Weights of a small masked image model.
Training: muon at rate 0.015, 10400 steps, batches of 128.
Rows from block 11 of the encoder, named by matrix and row number. Rows with one number belong to one attention dimension. Each number is 500 + 40 x the weight over the matrix's rms, rounded and kept within 0 to 999. All counts start at 0. Numbers have three digits each.
# v: attention query, key and value (stacked) (encoder.blocks.11.attn.qkv.weight, 576x192, the v third), inputs 0-191
# proj: attention output (encoder.blocks.11.attn.proj.weight, 192x192, transposed), outputs 0-191
v.49:517438475503559505467502445471446468498517541501442489454508486495498494540476535494488600501524485558471536464488464466498555511524438499515535559428459518458463491425483542534496490498557502451444447501467506499505529449562494555503479545394500520498511428505547505501548466462508509478467531474559407448533424513474519538423465466498541466504393512578539505526392524545508479481491521429517557465494605436429577474497488484425533527440522501387505467493481514462499478448525489527573490581491529505467519604491558481534519496486537467524484505496495506552495442504482547504
proj.49:493509579489534497543562523562485540496544443519536517533552492560489487512456439549486500568445552468485500556483536489564563465505567494542455507539502458508504466526532521449486503513444591487448491487548525495524497527476472468525507382565461503474578544542445474485401511538474483455495433528504510509482533477508532489539450562557512517517561490440467478508568541521505476539490451503446438577513426515526454524490516444465452477550559467547532474519523477476481511602491495471466530448456425456588529450550458515441431542517478462463540529534498501475490539516461462459
v.50:507471555461564447504435479534479418436477489490460501526478487490555506503492447495486486502475506486472463547520508440504519481489520521527505508446491472520476539497544532523511498486505461502449428492505464557481503510526493480525521511531551506482524469570491569497499441463516505596510508471449528531525496523522522493482517466540457538533477463496501527510487536487511500433417469485548520483516471549534516516482508443451487510557516444505519514500496486529492488500485506503508439510539536438502520514515538527517528541503479544489504494511479496493504485455424466462
proj.50:571562428544428519534531518532461538532461483522494489480471508465466502477520536521485544525541506555474506452537478517473497519491517471455521527527482489517543449508498498466514516546517488437535558523488546477536498494491510493455527482495495459499512496484522423476524531510495458486482507499516476470483479435486526501522459509474506468493476509463445456463498481571479491519533534527462447536502493481505522500467552569458488509481453510495487473529511467465490509545502468456502548541496468539466451454490452480497465553531511481516507435486484499457585536493524548525
v.51:483533473526533483506503520590514577459507540495495529465533472515453471478537543531536527463510470540528503505466525549532505443490479519575540492535547549490460495546437485503472533523515511492448527505474521503494486515485536447533499419491540587483493418520488402521540505504468529497520480507584483554527501503483544450483453530548430452560452519521481505457596471530552461514480523508504530549455544534438536599475512597527460465492532533499522425507473483490482511487496421439502555502511459483542488484508496477565559475438468482481413508435510491523436493452566492450
proj.51:491458517474455523489479484372469431482511490504507452482567492477490501520445445456439542537479542475483475558537523427549509493589489512545510473507570468513511500503440585520456452513445488570505529497498469430474508553502463516506390522473515417532481556466500541466433473506498421506497489568404506464491513495532502495472490491443587508452578491515480542639386501486416526488492474460529492453601515522580465434476462399497479493407477456498490547499479509443478451361443588515472447476527493538401513525549541510476446579566528486507562470491491492493497470562522512499
v.52:455493481492654437497521491541563473504497556508516550536575525622548495496499447497502579460544494485439458589461503458491600485476501553480539408513476446457408489484540397509446386592512501517531415380501479502528458554484465528451506483573408441481418554476428514509662553410497521549589474444531495477430442407521487470494443593564511535460561467496442535444516495544553497462460455478557526507495518511560608546419533572504466457529495468488534493525437443626540428559506481554396556493446523534522501491454496591547530477477483494507501506457461492505439488529584512516
proj.52:578515518451528561522546520388433480526465491471493463426511528436482466448458529499423485571484495558491504432542472474516519478537456403588466607461485543481556493554506618499558570533434477521434562561500492509523525490556544439535449478449580551492628453539533465534400426556490392498386514462442482603511521573524532512494482490489509457592466503491478508589468459520461565561519516532480499541550466553493401435516477502503539488489482529517428543505536433454471471479439464412581478525547506459427534501481526485466492545467560490501513524458503465479554496557461499505
v.53:555513511462488585539513546447534561534486490447563489524493444408543511499487465529536457505439459495459428403500489491473448550497511517573488548521538449460500493566483463510508499540472458521501464532475465489559521507484465475511489523520495487531501511532523507515573453486539516472460522471495550501466542548505463461414545431512458488419545467444460473472534412499569463563456542442487455490566489454520493457512515489588528525500511516544541503508540458491494534521524464565469507509494547475485577504564540478440459502535492499494502539527494544505504516567483435513
proj.53:509494534536488470486481502480538505535513516520501476507409526577529441519534515494456466486575527531541567537480490552499499524527533518367500456446505563512492494440471442528493591497512546517555512487532511505447509512517512507494485577508515569496488522523518556558500531559525528558489502484514499539519440511480518498523519554426516543571514542529520476474482507469509469426537494537567570495470559590487508495439489517510491461574524558478475525464511538494510498512544584473517494517528547501571490519398494528500595423524487638462528558530510480463593500479615520597
v.54:466475517468457486491487537486454461537506493522518451448495517489532388504535537484459530512537505556511528404462573498460446528488483473554537558486461539520550468519451524521511473473491433538486453536544494475493510394478486504513429516424483492509507546477485482475561527584543481516495452457480488484541538504468574515533537444476466490509462509505513482514423523519477532483541510533502526462473547541529542451518441505572481510538524500490510505600493560488470554476568467480513457508576546492460469459530561554504492478493546517518487522535525480568516510462532468508
proj.54:542472486472549540515437498534555553445521563482537481514514452537466609475464464424530510452436508479512551557464497477544522463479543554458506479513536459472492458426493499490439443529443508478510563504532514496503462523515516544499552430527513514443495435486507517488460522434471543457528509526502517452429541516524454462485459561532534490513555477417499584513514508474511459509434446513504434479521496458536484469505525475481531484489432494565514485461528435493499437488462535509519501465502507475430500427483447400530520536516456495466539516496482512434492408510474497420
v.55:500518439511517477533495501468462551483516535537480503461480461532542469584512487478435574492510516461476476546562470425496569557490501485378408546517485457490493534451510461514520466466474500470498516452440449520519438512508504489469485540490498403453532518502453524524587508487502592482520564462509511448433443503456498532534518513554515461422525513515505478426412481532446463431549426455437503431589518439483490501483512508485550515469544490453477478461470583479484466448495438494494464552530542472492503474457495434529471581474479498495485424525403536521474528558504474504
proj.55:507532532520528479517539495509577497504552500416526540462462560431507444493583493570476503592487483537447445432456525488477511494564441476584509503516518582503461499502481525549537610578491530494468477524538582482597540504515530420541488539517496614508529439549515459576473596489493453491470454500508451586587598455456575460441465501476378545607486483505521540549566574496567481486513486470513549521437481515448541544483559614489487520558490486471450569511517496514539478547455539494519563501451500448588474531441483645431538458494487457535477587481531511516542519506515511531
v.56:515482573491621449529392564517514467555536542475424511396453500481502489501436509436505495549444512467510452480532501510514544440466548531585529442577497479538483589521495450503585549510518523553423544488455524471502569588587554415609566476528536550480458420516479461511460459513444535478457499518560477620521543552525485442510433526532500479480516518568477511531598515555493495490525544518466593557507438547521429583501571549469487509548504534495466432479525402556531566513433460482565521414558473439426498511465448458541444614514446436412421549472480449529487534451440538537
proj.56:454464432503344566461500424485521518483471491505562461618528527388540535512529559538503535519520531525460506525535551425509435594538467457516489455585533552493443478478473507544442435493434474528562471476521473439499525547442477574473472532471470487586579549459497545554493523477494516516514454518423513439545486467468545465441537497452475517498509453488511491481431438465498516483507524476482413484517537471518577469501510493464512472424502475502451545504469586431464458500494550535515496546453571566497509573643590588520518392484599528574553473557540532533445494528578458507
v.57:451522497503575548478490484547535590540497571510467513534557488445528559511475418510468398510472545452513551559507534610558515463550522598478462420492482543462484529539518450460465463545431553555516501520572484556509448566511526523508515449559460529460456537514580456494489442460456537476534478519509481527418500445528454481481514551486503502508527477530461510385567494452497469544570435526548493487528523536437501518549554583520473510400490475512473534470492449514525520474433483505463607466457493481510553477452435558495481473465521477516459415539468527435509473498509497415
proj.57:525488516515472479517493581397489416503426462505523455474509520518473468489517536547504489546523484566493492455492486491483436544513451456530528533517506476471534536505522532528562500429550495440468512510477476494550532447587496438475427544459544501503532488525468542552545474598552484546426549497508518532549404560509548491447532430413517449528468511461473435478527447500542519438451543465484540530530526518544511499487470544511524553509469505474514511540529508569483456521500481542520503532557525536537467558527511460402497541534533532487525489492511451451513517497517535565
v.58:461451465453469436488475557508514479536520515522537457495559555460567483562486496486537537532576478597456578532461564521463462507517454532485575483505469532457428433484392487512440389521512483507486468515601513443508488484488397514441427541385480526453471559504553503447575561542536461547569420468591431434477500475503487564544476523487543504501596503534494533459473548544539541486488526465545449432509559500448503447481440536517500495555485509407500472543535538546571495489476512490442507475460505565463480547555559561497466494485574506510440505539535498502468450505562546500
proj.58:505457539493585588524573470453461550497447512472466399428563464554556551421539521389445488405364504512550489527526470488631534456444499499583395546486530438500585483512585553464517514446432538496448549522506429580461480516555504492521517387534514507433512460495441543521422391481448430481484484555453531492450549542567482461524538550517495450559480523476529506612512485423484437575458483516496468568517443475555399525549463439476550524460521506611511496555498438492441533542581447462512504472516484427494526473510483436515473513516434547464491477483533521479417472436494495457
v.59:506510578505465464487468425372449497498516479555488499480511433453545427519535519482416396483514477436548465510522542491523382548465563424470464550448453572567545517457549512437532494384377512522478419479543439530497502442484476417528350503519470492424469529489532580539506458541594491484497530474379411526522512523558505488563555398421494512532484445481465505418415495420448571487550517478431500514572453504526496397557504425481482450500539461552485588498543537494464490511553452453523400551510476441494458552497485519489487581504520544559538399595520489457563506470378534465
proj.59:579541434534517484515526573584598506490500522516530465480376526510501560575478461478574591494606496630504540472495486544437505529513460586455531393532518475486377467533558388600501538550573506417493498507467535454544454466548568501449646546523541541472459529532535497521568573473499560488506499480620526490507507478438498511413473520600447555424510560497556528409670554631524454455442431483520532539365498410435543528476532570506507555565432519491520412510508427519587418573535544554537564443497536462515514489473512529474550484483474467502501548482457522507527474506590532536
v.60:465601527414510466452525531430462552538535539452526531465486556516511432477546520469520501455446439502527461518495494466533475454484519471538498539519513549520519516508552495441513507417397550484544522467510503478552551454483512465531464482607524522422427498496451538577615455482519565525510506493487450499520624514455589422523480533452484451479602564487504437499428482498501438482491486553510512540535465533547534544448529507517519478519512489460560561499498482456448410521442438442489480558490510531497498494493448577552566536522499482469405498520421455489460588499527539558
proj.60:546459528549463526497453488499517514491445494558488521486492507486510507560482475531493497558607510485516528468508470514403553579524461483458472465439518514527475510533482464601507485558522494528423481487529469526449488533479524471435460571518486523589582528489560484492426548489511471494506489515526535558493454505555530473404496458475476488512477429540532573496527520541527535520483542426508589480485544482448484475463493511573550549503452537474486481488464435507547499482513602554475502509462535443530479531440492510438478438433525498567495539472557571484551429495548429469
v.61:539534537530557511561508442610515502465513516512461470524473485537518557390458421525581532499402524547482453434476499531587497444442486566538551488495525491417485507579485442451522518547550422482467511527541478519459493591517486510519515480505547545467496373519520465523462440459451475509546511511537510532462540482494436503428444481577495549505565446471518452467602478515541461469464512438491566496507489466498403549522554577548499405481505489585543495570558443504492459537461480518525450443498527476488573509503524462463459506453509508458497513461444559500444493504484402541
proj.61:487463482445431498435448493430510517515502451549537469556498480497475477569452549515497486523560466487489464576567549504503463539575514475480473509496560455479567535409488565534462424457436582517510504533476445486503470508495505529439449483441494397516506543527497508481522514545507457501460541519406575455527497432470462452562520493434522452529515494524438450551392436464484471505560540561497428512586548520519565499430423409462482557454507517472441589455502620474514572433537543511438456583549475540411500548568549493554478446550548545486533483517516422512594527529527576432
v.62:413465487467603480442521497492523553523527554524525462537541477516494545468483488503532499544513469488488559518466501513496524470551480585460526374491497504505529530528524506526461462545497541494558485529540521463493468492439495548506523459517492478494482477489502470545504512479508505465475441536557458476436470474470507471473445596460531500478506536489489456501545490532501459523537408475572469516467601503419520521537485548539456483457484507438466536446460517516524481496451542488467617520526495537523535450421442513485503475506515509540499451527447522476511509539536538470
proj.62:493531499494512480510479532480527447448488480482492546421512529466496433453492503534464505512461476535483501442454469520549519548448491418494505643513488475497520570527486519512568553447521510473470501481482473559470522518563515480507453512518507586517526510560492489483492525547528510515502530496538479605542454522572519543439524454452490446535470463554517490464473488462558601459455515517460552470506410494523502475520533525499555545598499450488476523557507448506502455508454429549484468472461540464488524547532540488460499513477501516454514515431459459519489502479439462482
v.63:511533434555412498466548556606512468464516478485566536501552499561514498470507485593462532456559464536569520526480506469502473464519487463487522419493527563433486463477484526511448491576558493449480457523514498489491519473493564421507507407449428544477449476479513490488579578501520474576509449478519460454557451523472530496500492453552485531521550509503517590521492483496600477510380561523530447515557521484488582558517478541570480488568481506523467475516494575522535477514547496482420515534506510553537477535607529498559562451497486532520443576443539511553502443489558478485
proj.63:478442545416525590527513482376430513513512510502481415428575516501493490508507524412484487464488577473538499517546492505523565481510465496503539542464496436505542455547488548478526473481481487529468571490522441490479484512492440480519474441562552398538503528504472505469453398493420430494535484554420528560459508473546456483549438574455553553512470536503490515534427546470426486541513487474550569528544478576568433474530489478493502429462529495469482484491460457480482444495502494452534482462535488456458556421488500476462416552523484467494568480492506524522485458491493481477
v.64:428430347453420519590469495538607484554477562463611443575549412438548496634530521511581556566537504527425454519437496492390554449508536577574532398552536380437409463531418359611412399554522450551441533530572483432494454541482374558464492626461456510579567595570502507407522449534531515557535435421584518491425505445533467583577556538550533464491483513434475562466638519511503475488480466525520529415467507497517497451487318543510506528525482475426411460478455552638507489546528512514459529499445629556426520503560607609493475514475460497544469525520534526515555477535556469597
proj.64:561494648468580593441650461460405487559570513438417475434513528534472502322492464367309485456306545505655506569513484531657516379444444474475478588468457540480621472522565578407604565459462448496487540444490508626503531474505521450565488419509583485412453417466476520497495471501403340581433526546421478543516554577565520471562505548422556459562480547531534471575432477489564444472561481505497391533548470564537472528525472504435515424484473527543550546451549453462485508473508472460565460540563508435534444492450341426591540538543423556471502448450445466417467516421582552472
v.65:488519497598472455480529458562476462425535473547485482516488492554487505439486475535492486518535520496499502569521537495537478481502471492423527460515507544535572493506505534482546522483531562503520521503538511518431460507484532460522489474485512482448519459460509506474352486534440459534495491601529474512530508460492474539552481467470515516586506465489568439498490527482460573502540477456524457508440489494483427556555496487507468471484552522559491499512500579459561478443507498474505478476531476503563472512488420441483485476485521577516568441485499543493469462488512515470
proj.65:463500439467524468500469532500536486475492473517509510477501544489456494489490504472579509484498448553510463499496500490457473510447475505524498552554504437438483545458491554499434508430480484488477513545452450476541482514543487544449525470478500481486434470469503436466576508418537489485503529475494515477504528449475429494483481510511494494399480544519429542502498519488455455482492531525482466485514512451557572472502529467512519582496503455462492538551535514497508486480483480522469487483532484530376529459497520540546457480509483438545471469449485469555533520528427507492
v.66:521498554509514448507506494533460474474464512543453507494507526556526499483507503460520475510523489469556506496536482479496576450472427477539505508503476512532497492462495532470500488431525501472510516500465521517504542499465493513528564468507557480468487486443461484493480511476471552546499525519484528498560475540473584428541518514519479526511474497480464458580489562498495478524509475502468557523488502560464522542476557529458458458459499521516479473507474502494463518516498487492524502505507411487481437463448479503513495489466498515456495509463447449504480500469515496480
proj.66:486510400500535544494448475515522520542514463427528464512546495444514512533537496531555541501455484497453497517494521454487469482573548484521527505494542470552527535541487504544426469601497488539490497476481475466477532509525519537522491492508480482520498541531480526467507468475549449446554478453436465461464513495502468530472494461558514565451502446514468546482454480509408563484449512485478479469467475456556536526528484498498563507525466515479526486480487505497528501477459480517482515470485506569474518517530543521481457525511478470561527481529575551528510479550467464522
v.67:465468569474497484449460492530522459532504486512482499497505559505492528492497503473512451510476521545540537483497459495493454492490535482525482456469503528459518526513550524473482523489541476511502426562578463538411518490461532497493455484481488570489487485562535518502457523502545453481468454505457453520518518515525502525485481441469520508531505551471517548532539484485554468489472502555543510463551543546510509487578432459516507483539468424488455560485488498518473516541520560464508511539502458500517477496525521574505522494523542499520491516540561500437563510482468497484
proj.67:497483498510495522465549510488478513452492524538501485474525454480540535480491535533530545487536492467495467504487488509528491493427490526437573512521512416519504505482491495487501443493470545407514555462528514503514457525501487476498524500530478473527467500485469544469570519510508535491567516534522519532495423488576495511497493524459525495491484505469511432428531505539485521537457481469488508572495459491442465498468564480508451496518503528509550448542486468523496444487526455524435450499510519452509534519535469431457479506499498521467533452492474486539439502444545494465
v.68:486540530524484517477481496561507481513507544506466492544490495555526459505498491508459509560515542442495444546488505498537472490452489558492492467530520515470489509517532470506494478457466524504513466468564511503490467521492503527568503531493451486519460459500460511507497482500436469506499496484490445531510522499472509513537478492463496483564526469488512479465507504529462558496504441524488447473484519490526526522552521487514498514489525517507480544508480524538481496499526473495482527516542564497512497522468534526476539490496500510486489547491513521515549459507512482514
proj.68:517478478419494483502524502444495467473529445556536489462524439485483536483456496477519499480492488552524521478550511548522496494492525478479535501535516455519493507483466552471456525506452505483483600523474483523487496536506502478469524469474512467435488509489535505450529442482548453490537500526463542498489507509517486528513494529498535464454480505505478537502493495488460445478485499507511487538508479523482490512491486489481514506502488438497516517517560518494522451495463485504469475495514473482464510472492437515523491538522514524520542434479484465486505476518481507480
v.69:504460484448514468472475483440528568487500513523560464520535461468514523431492493511527492473501420505519477515388523431506486512498550509475482485485501516510514547459506483530504500568460522447447519530420479501558506522493520419521522474584586477483543449520540506560504477481551536476526502556538447526433517517507468492486456492493553520453454473438497485440539482467497469483484510443524448563553544444423423537495463483556505453464452529473521458444514498459515476484420465499507479463495466439527587486446483377471516586532461492471508429515405504512446509507426487486
proj.69:479546532507479516525485522496540493486498500545482496505445557508462449517512517564520549506544516545484500485597526558491471584535480506500509498544496547486472507578497490542540555468540473562566432541518519480530575529509535527455504552481448565570425540508466449508459530558477470550439510498501516473526485474542498486455553529470454498492510530583555491491506518537532520444521547500464584441477504540537574517480537550489516537582552451466441495551506506543541480550522569506484521558491583526507504541549519597489484402504532541509511549525467497471539535493549486531
v.70:508468448546423500464463514484552472486472439499494487462521500496556494529452532492449426575535479540495559516584434462438464447546499500533499482573504467530469456490562488479455543532516552540487484479438550463545508514505526450526505481487500503535498513499484512464513515546504491492496438519493451518509417475503487522464498503555498501495518545509419563552563554512546494540496483515509432497519499495490534514474461513480514557518491462420477463462510498472507507474472536512441492482502497530518516505520431496521470519569476507530518495467461546509544439475517530492
proj.70:486497523456535567542566517561488509522501572465467509478535529467501488493552509466508536441451550498434490503436537518554519489477477464476493476522502557469497505541472510517535538491534477515516534514532541535461541475520474476460504470516471528497466519489501463571490515511511547497520476525497510509527523541555542490522516528480496504525457462450542475460478466472498558443454494481482571479474501475470461440545523509504511449515534497566467483531455447527521459590509477449583479511474514471537531462468513503462498545497490506509534545479545527575410485493499483522
v.71:508518471462571485479490512463487537494510477486537466577467466449460498531440530496484508495505444523499528482508484438450484553573485493490521505470480489487525484518528528533483490538528459523473476522443481487499449497537513486476591455495514468518509452487483500480472488491520495511474472541456530505471441506473492496465514508510457519454418493518534502498489462512493505495408508463530465518517547478441517490506516486458428481514464483485556535476489540503561499489474509539487566569570499516526495474480528442473522520540488518524513601481499555544580472479503449474
proj.71:476524530501493540497474543502535467474469498500470537489442494507495470466511486551537521528487528523470479447512526527482511557427527502463494511501433551530498507467463477453577574476506508459558486508534527488512530473492500567509456531494509572456516508529536494502514523533474538484491517504534458473535512456506509523500488483495496473502488553481521476483505511483544547509541508569479502505504495525514471520540535540451509483508499534455484467485537474465458494559495547483530468451466518501523512563488516577524518466467529441479485450448491485433480526520461498557
v.72:462519503521462498448580553536468495487459482475542507494457541545483532451495442516452536428488477546574525485538490490511550469508455444441468480493498530491562459531522556494491552499509497478554486519475505580497532414482537509473519414561536477479548531449477521516533573457530513537496490524440563437559457526428576452489561505482474518443530534471507496586455518481580440494464505538491530454556523532468578522480511518516518515530460456538468528552472539424453531508466496516459563555534443564513463448503499535557529452540443521522501495491466422524463542457542487481
proj.72:489506487505548538522408489500477521481449531453463558481540556468500478558525571555527470505515524471450515477436446486416523551499522465501547573494460542516503549514495503528524443525520436487470517507499481452509506520467550497493490541533501511565489485533538465483502504511489538523534500479578470503445485472526481518480484482493516544558473512481497525403518543511457577552484525486494549491485522499497521498529548549526467487508494564466484465464436435596514485471462493501475480492470490458497490441451487471424489516432538453515490499482522520482538444503460445497
v.73:515504536553551506475545462488507483499543458453464524489466503523529495450486493527508457474468490468454477480502503501479529474508499535578565535441528519497495486494495511465517513555550563479494485460474544484560538515535507468464484471517508479464454484457528471519587508493495498498512492493516507471521521474520481481436442498517497490471562454550483496501461486525522494502500533432538470557485482505569534531499526491559495556487554556515566470479528450488533483457534464514517467496468530494505534517520410477488474477519585533522503509512517552502446465502504505519
proj.73:503475475537474501567482504513541543533495480504546497536488515513484464529469525513503477500554493483488540483498496487486512528544537497461430493493469454477497512473489456528459511464505504536473515519527470470427489493473467513498483517467458541536579529497482472574429483511496509450504517456491532607498486497473464501497496452487524517529500460472454470517458518507500514465531492525496556465495533505479457446436477458541547498493499496501482543514517550445500530574533544452505549524481497502489513499483575446476514481444488508485524599508515501515544550554509526546
v.74:507530583531488548539512447539423557483531495543472512522463480557523468368521516491512455517422487435553477408492512584555480390477560501574510444467541582595579526562572553472579529439443484515455519532524499425449545466449558489639512476574574443477485418466480468604376390491490502551414474504504479605538543532506570396533574487441494537570389458452515382485524553470468512552487500534497567585517498581522481496506515437537440455430471547568473498542538464477445490542485459428572511528642491500502490462444510520506502576463475516500486486497383478511508552476445518498
proj.74:528466369479440467485427500469582384478447502503534534519553451439433528575463513497530529482565464505467544523503447482454421522539485515416573477593494387491480546524509428602410447549588466471546492431498539477478430498524486569427505539430466478587450585559538471347556565482520518475576539511481506406513425440486458555417466471531533531345573459557460554410448408577467480344486536502487452409374477448516555492515483530483524552531437417446483499495443565466467417413489504604456463433473516590421444519567543462516510516498542490555575498499565472557581450454495501417
v.75:537473531493450543490478522546538483473451481510469478452500465431486498506563467501571446499463504516504492414514486519515483512520494476570479583525510516480550495486500513452511592522475479453466532566430481586470550483490503500451443473493624568492500548572548497511516508541523512489540506512463552522468525518474473517482522446497468441515516532484481460487562467468521440507563474482540552503504514532448500446544480479503510508496521434519528504534479462442430534502501570500517448485477386476457479523551448471483482466496498439422527476505503472405477550535474472484
proj.75:526529453496485431426479511492496554517526533487587558578514493562511497551542513508528536513480464444476569555484526464489480477543537495421546451462514525542488544487483479549464422539513521501502460470483509436546489479484505518567494485542458461527461506487490530493538551476513553514545499510525459454479451467536491492475511540395498546516519486489490502512460499524523517483483534493457519430530470454520543537457536460472475505527500568494551473489434480533558516476474529546445526511484536572522453497468513505513528525557503567528496553585501498547510473486516464522
v.76:554502543502484516477450555481488460504516493463468489483477473457513461507478439537376513539482535425498404512534491508506467603486538518489446524550487462485528545498552471532579539481439532493505462488447475536541509497545473457575523561486473503518514482538467517523520497523491492470464519462454503506508562561479487512478507406523432468490529436538481475468459455524492534530517493481439427456514457419530527461537573456527557580550527520537490522513519510501522526444528472580482506457528581442433519555546494426466512474507446478456536547533536494532558483506463480467
proj.76:514489462456457465547482513535502554486492525544563494511415497539512514534516557440551492446495481580466539436497537543462511513514527468484506450508516544508431457498460489534483514533502549487590547530487541458526496518473529480485537522502521508464463496518560520531528523482487530518504476528540516448502514523437531504551502600472464493561471510454545532443558529432521461477499520536544527557531521533494526575491528578451503466488556466483505504492541571529527492544491553469536529550491488513518480452437449591532543475549535557502496517512477491462507461533517482540
v.77:444476546544541405425471505470524458560487499515492493447472522549488503447454477513445444517426467507559378558497504561480454532498475487547498468501506521520594457575530499433509520460486570550511459476478472562526566437474534446570441553540458473491520514511444478518502443485503511471411517471450485474530581543493527405490442458528447487514541490468452485552506519487543558543528539487497530427479494522576486478535585532540489533493571578552516486505535497466470534441511449563524516505560547505497463532498477572509522397527519543513527515567526461539551480460494477465
proj.77:553475458477432523555457525518469541518467505498485490548456490478521537540479535489546584431553525543452588479528547477462494471490536488417485500489551491492443515466459470582442496511425504475542556522542520409513481589490514584459531509465515537517457490422540506510511521532522548471555514521544483511474470523515442519525530512510492437436502496532511530487497458449448495455413469449487500502505493516452537518504447488521558435488459498522504606513527552542533478495496570435498495526544417441439492442460523489518496529498494540529548538496483552484467493598548453592
v.78:574519437470472432486505518479563485481498525492573551531532474479481433567524495466562464497547478522498503563553464522468513508517462514566554512493522412502476434521477498478454531530540585479497467457457520479512479508431500473442519494519453540482498544459445518446472491517472475482507472532544495482460449442494467534551490497533497427496557464529457516524580529470538552498548529518529477470439532501468574507483479566432465517502562493505545484472454487514524486445526476498469478498508430534536429513512418543462490445450498556555540507456538519460538439535608484458
proj.78:472477542537566558453571482454470504502517481480478489482483556515553515465508462480500533484528535496515523513501556495510508410472485492494507495478464549475553505447513506467569552529477401547429489564516521535497522506524500505531435490495500456457494578476514495519514482441511456504486512549391520535493578564537522436545493470464499481484396534490509488615453439456453478553445473496478496500515492512502464456496435429558536463443501521485524519520513430522520515508454537496525500534586506503466608476400523490504494487575489475516479475466507557544546475502423472554
v.79:425573533515543484456584450452414568540544561537508525530537601605480478467493529512511531461476512472561540520460566532552478490492436483411508501382478582518548481469559533450500381496534503470565498529552478445475465514488530557469464449474443460426393490360464501552520529431454498467506491510518430460456517499480535423551456584467514562493533521515550459467363475512442528426534488490542509520503537510441511487501568497506436458483463556472550550493510557477556401510501536451458511569560527563547474480459469552524560482474557522522424523553443523486482533524539453483
proj.79:520478490502560524507459545499592470468499438482509527499486420493466505495511443526523495562534412476469494449497425474475548526515544506530458540480496411544515541522499486510521573500471504516446448464518463531486491500532516499487484550509520555513611524592524527458462468504543503454506556456459538580577479411520451545432511418550499462431478449520436512547548486505519552565450513512479565517465415522475487537550476510548617562542461437537491503498553501538497522515504472550506539418439461514466500550527560503495491504457486435506517543491548543501487507504459486466
v.80:523450473534496493523478481515543471493479415590533459444514456513502551542548516471513477525518513561489524512575453472445467529548511441474477468505450511571577501491528524447518526453487424523489527536463446547445489416424529530494449521480548462494540556586472551436482515569578493465475495504437535544457439440470466558521521453462512475527454578443505490506499525491459479531563424513475519512521550539544470444508423474516455490465505457446435475465525524476454518477532585498524445542542405521526455483512486509476469547534517510505536453532517508486543556532441514491
proj.80:481577504514522484444568521561485486458541562474494529529489512446456485472500539528548526534474489478442491505425543430491532407404503514499564529519505503496436476497502460545465537515498481390529473452544559441540485537524489507527561478495450532558448447468498436554580596463534540496571486498573440522552436518559504469445484558500488520466457538526508530438551499514548561448470454460467492431425380423475516520556582495497471457585473555530517491473417480479560427520499434546464550435441514528472475480470483518513479532511486486441492543501468484527452474488505442466
v.81:522488540430485561590524440529505566527456504444461477543467447446499426525496551480542531511497515567481534408499549530547499505449461551511488605397505524502416459512375465419446547429478412509476502497568481537506461511478446527469507496456565538510536437520498482483542471439499463519541566456499518515496533521447565509517502486418499529514525512462486532448527493485486493425500521540423531489557509543475469508510460560491450507500496437472567492519531496534475533525510430440521460558489498465476502503510588519454491530486586493527430485484570496529501521469464402489
proj.81:487545533559475507480523524462517507478490524549507491523542508538527533540492474485485462497507493474537464536565462499499482440492488481479529450510497527507520528455538469505473477508478544486453532507445531461417519460485502466466507557503473394475537551501509529501487502505517510472530490478473544475520520485483448476552509455562526513496531504528506473574482507513484451583529462444519444559526523454478506442422437396550531520454455561559506544517522504463529532518535551481467485540486488502527492502533499478557507539498498543495521469489475523432464520514573587562
v.82:509487553525516503474541480547467481503523478533508486519456499501435456487523493492521531473496534492480453502505521596458572498518524539525506524444487545431570490562443570477529529494581501463471497471567472574504514374478519585471473541461448490538569522544567424481515542585530460523441566487483569446556515455484561556458519512436527429496483454526544491495428569467479519530536435561495525484394553554512561484549443503532498527458597541539476538529489486488440588443539484484552530509544468546513446481473568580482515431462533466538545471513566459514534473497488576513
proj.82:502509482517509454498435491423484526430512454485504547495546459547481549482422476534493426475508525504520526452473473462525485468488525576496489560548465414520509502403524501436447396464469458432461487524445503423451424524456473510489518455447483396444450486367449435471530506431555491504554485566573481460394526531475460480535419468561541512531513543479513523556517529514503432502476493510513386497557461472525476538487478453500470482467448468503625504440503502487486448486486480489385536490566431440484498403542412383462441536482513500417431444424393490475507484550414511429
v.83:575485556503479529522446549488559453527496432505480486438490499395528589516441463501468420507478534511448473484523445490476453492512530510506442551563482469430455528533514469495536490507444460562514503500527480557555512539553514510517485543540459520565524537583595511442530499562548487454488555503456549541527517492540428548423521445526500472466541481478434570464524487481536486558485487522431489476533428485546453509520490454530579521501533465520469523511546424472458582526498527564476478413426516453502574519538544494483440549548479442455514476486504514482504464508432507538
proj.83:498488495501486463497538494482450569538496494512488440534479514543523503527552586528516475497557547501524493495491561540492493554505499519474520438475507526491528439437506488498498516470555537477542487507493484454481470456506526460488542510453503468449472464437433526610530487526507523554460444471568521424450450562463532458536497543503501544564518544461588426438563507506521452456546501539586457529502593538478496492476490538480394420504497587532525438492520552530498487524543497457530518542561517480560487480495466511469528439491511604458461499545518478480493554531594596532
v.84:523431465472548468566484480507508476488489459525530487452477514500494552506473521503489518435585461558555528501481534397505470494502499510429511561554485518504489475495405516531506495509417435504501559486516530501542476487491524474533589504557568436482547495501514475467515434470506571521515538540495529494520520463523485576464483474539563510514451520492521525485492487498479511494456558470430519486484520543518423556530462554543515461444521511476483463474486476474464508470462425478504423445464534455539553455481559417520483528516516557483526453483487486616501492471518496500
proj.84:505522508508434507495502475478486527503485466508458442509488477461488474518514541502532551538485552445443521525535510534479483524505478551577504488446445520469519471493548506502457463519513512489505492532499464468471522531494506526532463480485467528518483466472455508530450509520443431499509455447473492475493529500487502438498502486535473465533540450486526525515520510506504480486572426516521470489517551469594497464463491529467496474506499516501471475568575508517518478545484537501524514555529521492476474522474519551527520459478479475470440494468449455416482497523500496503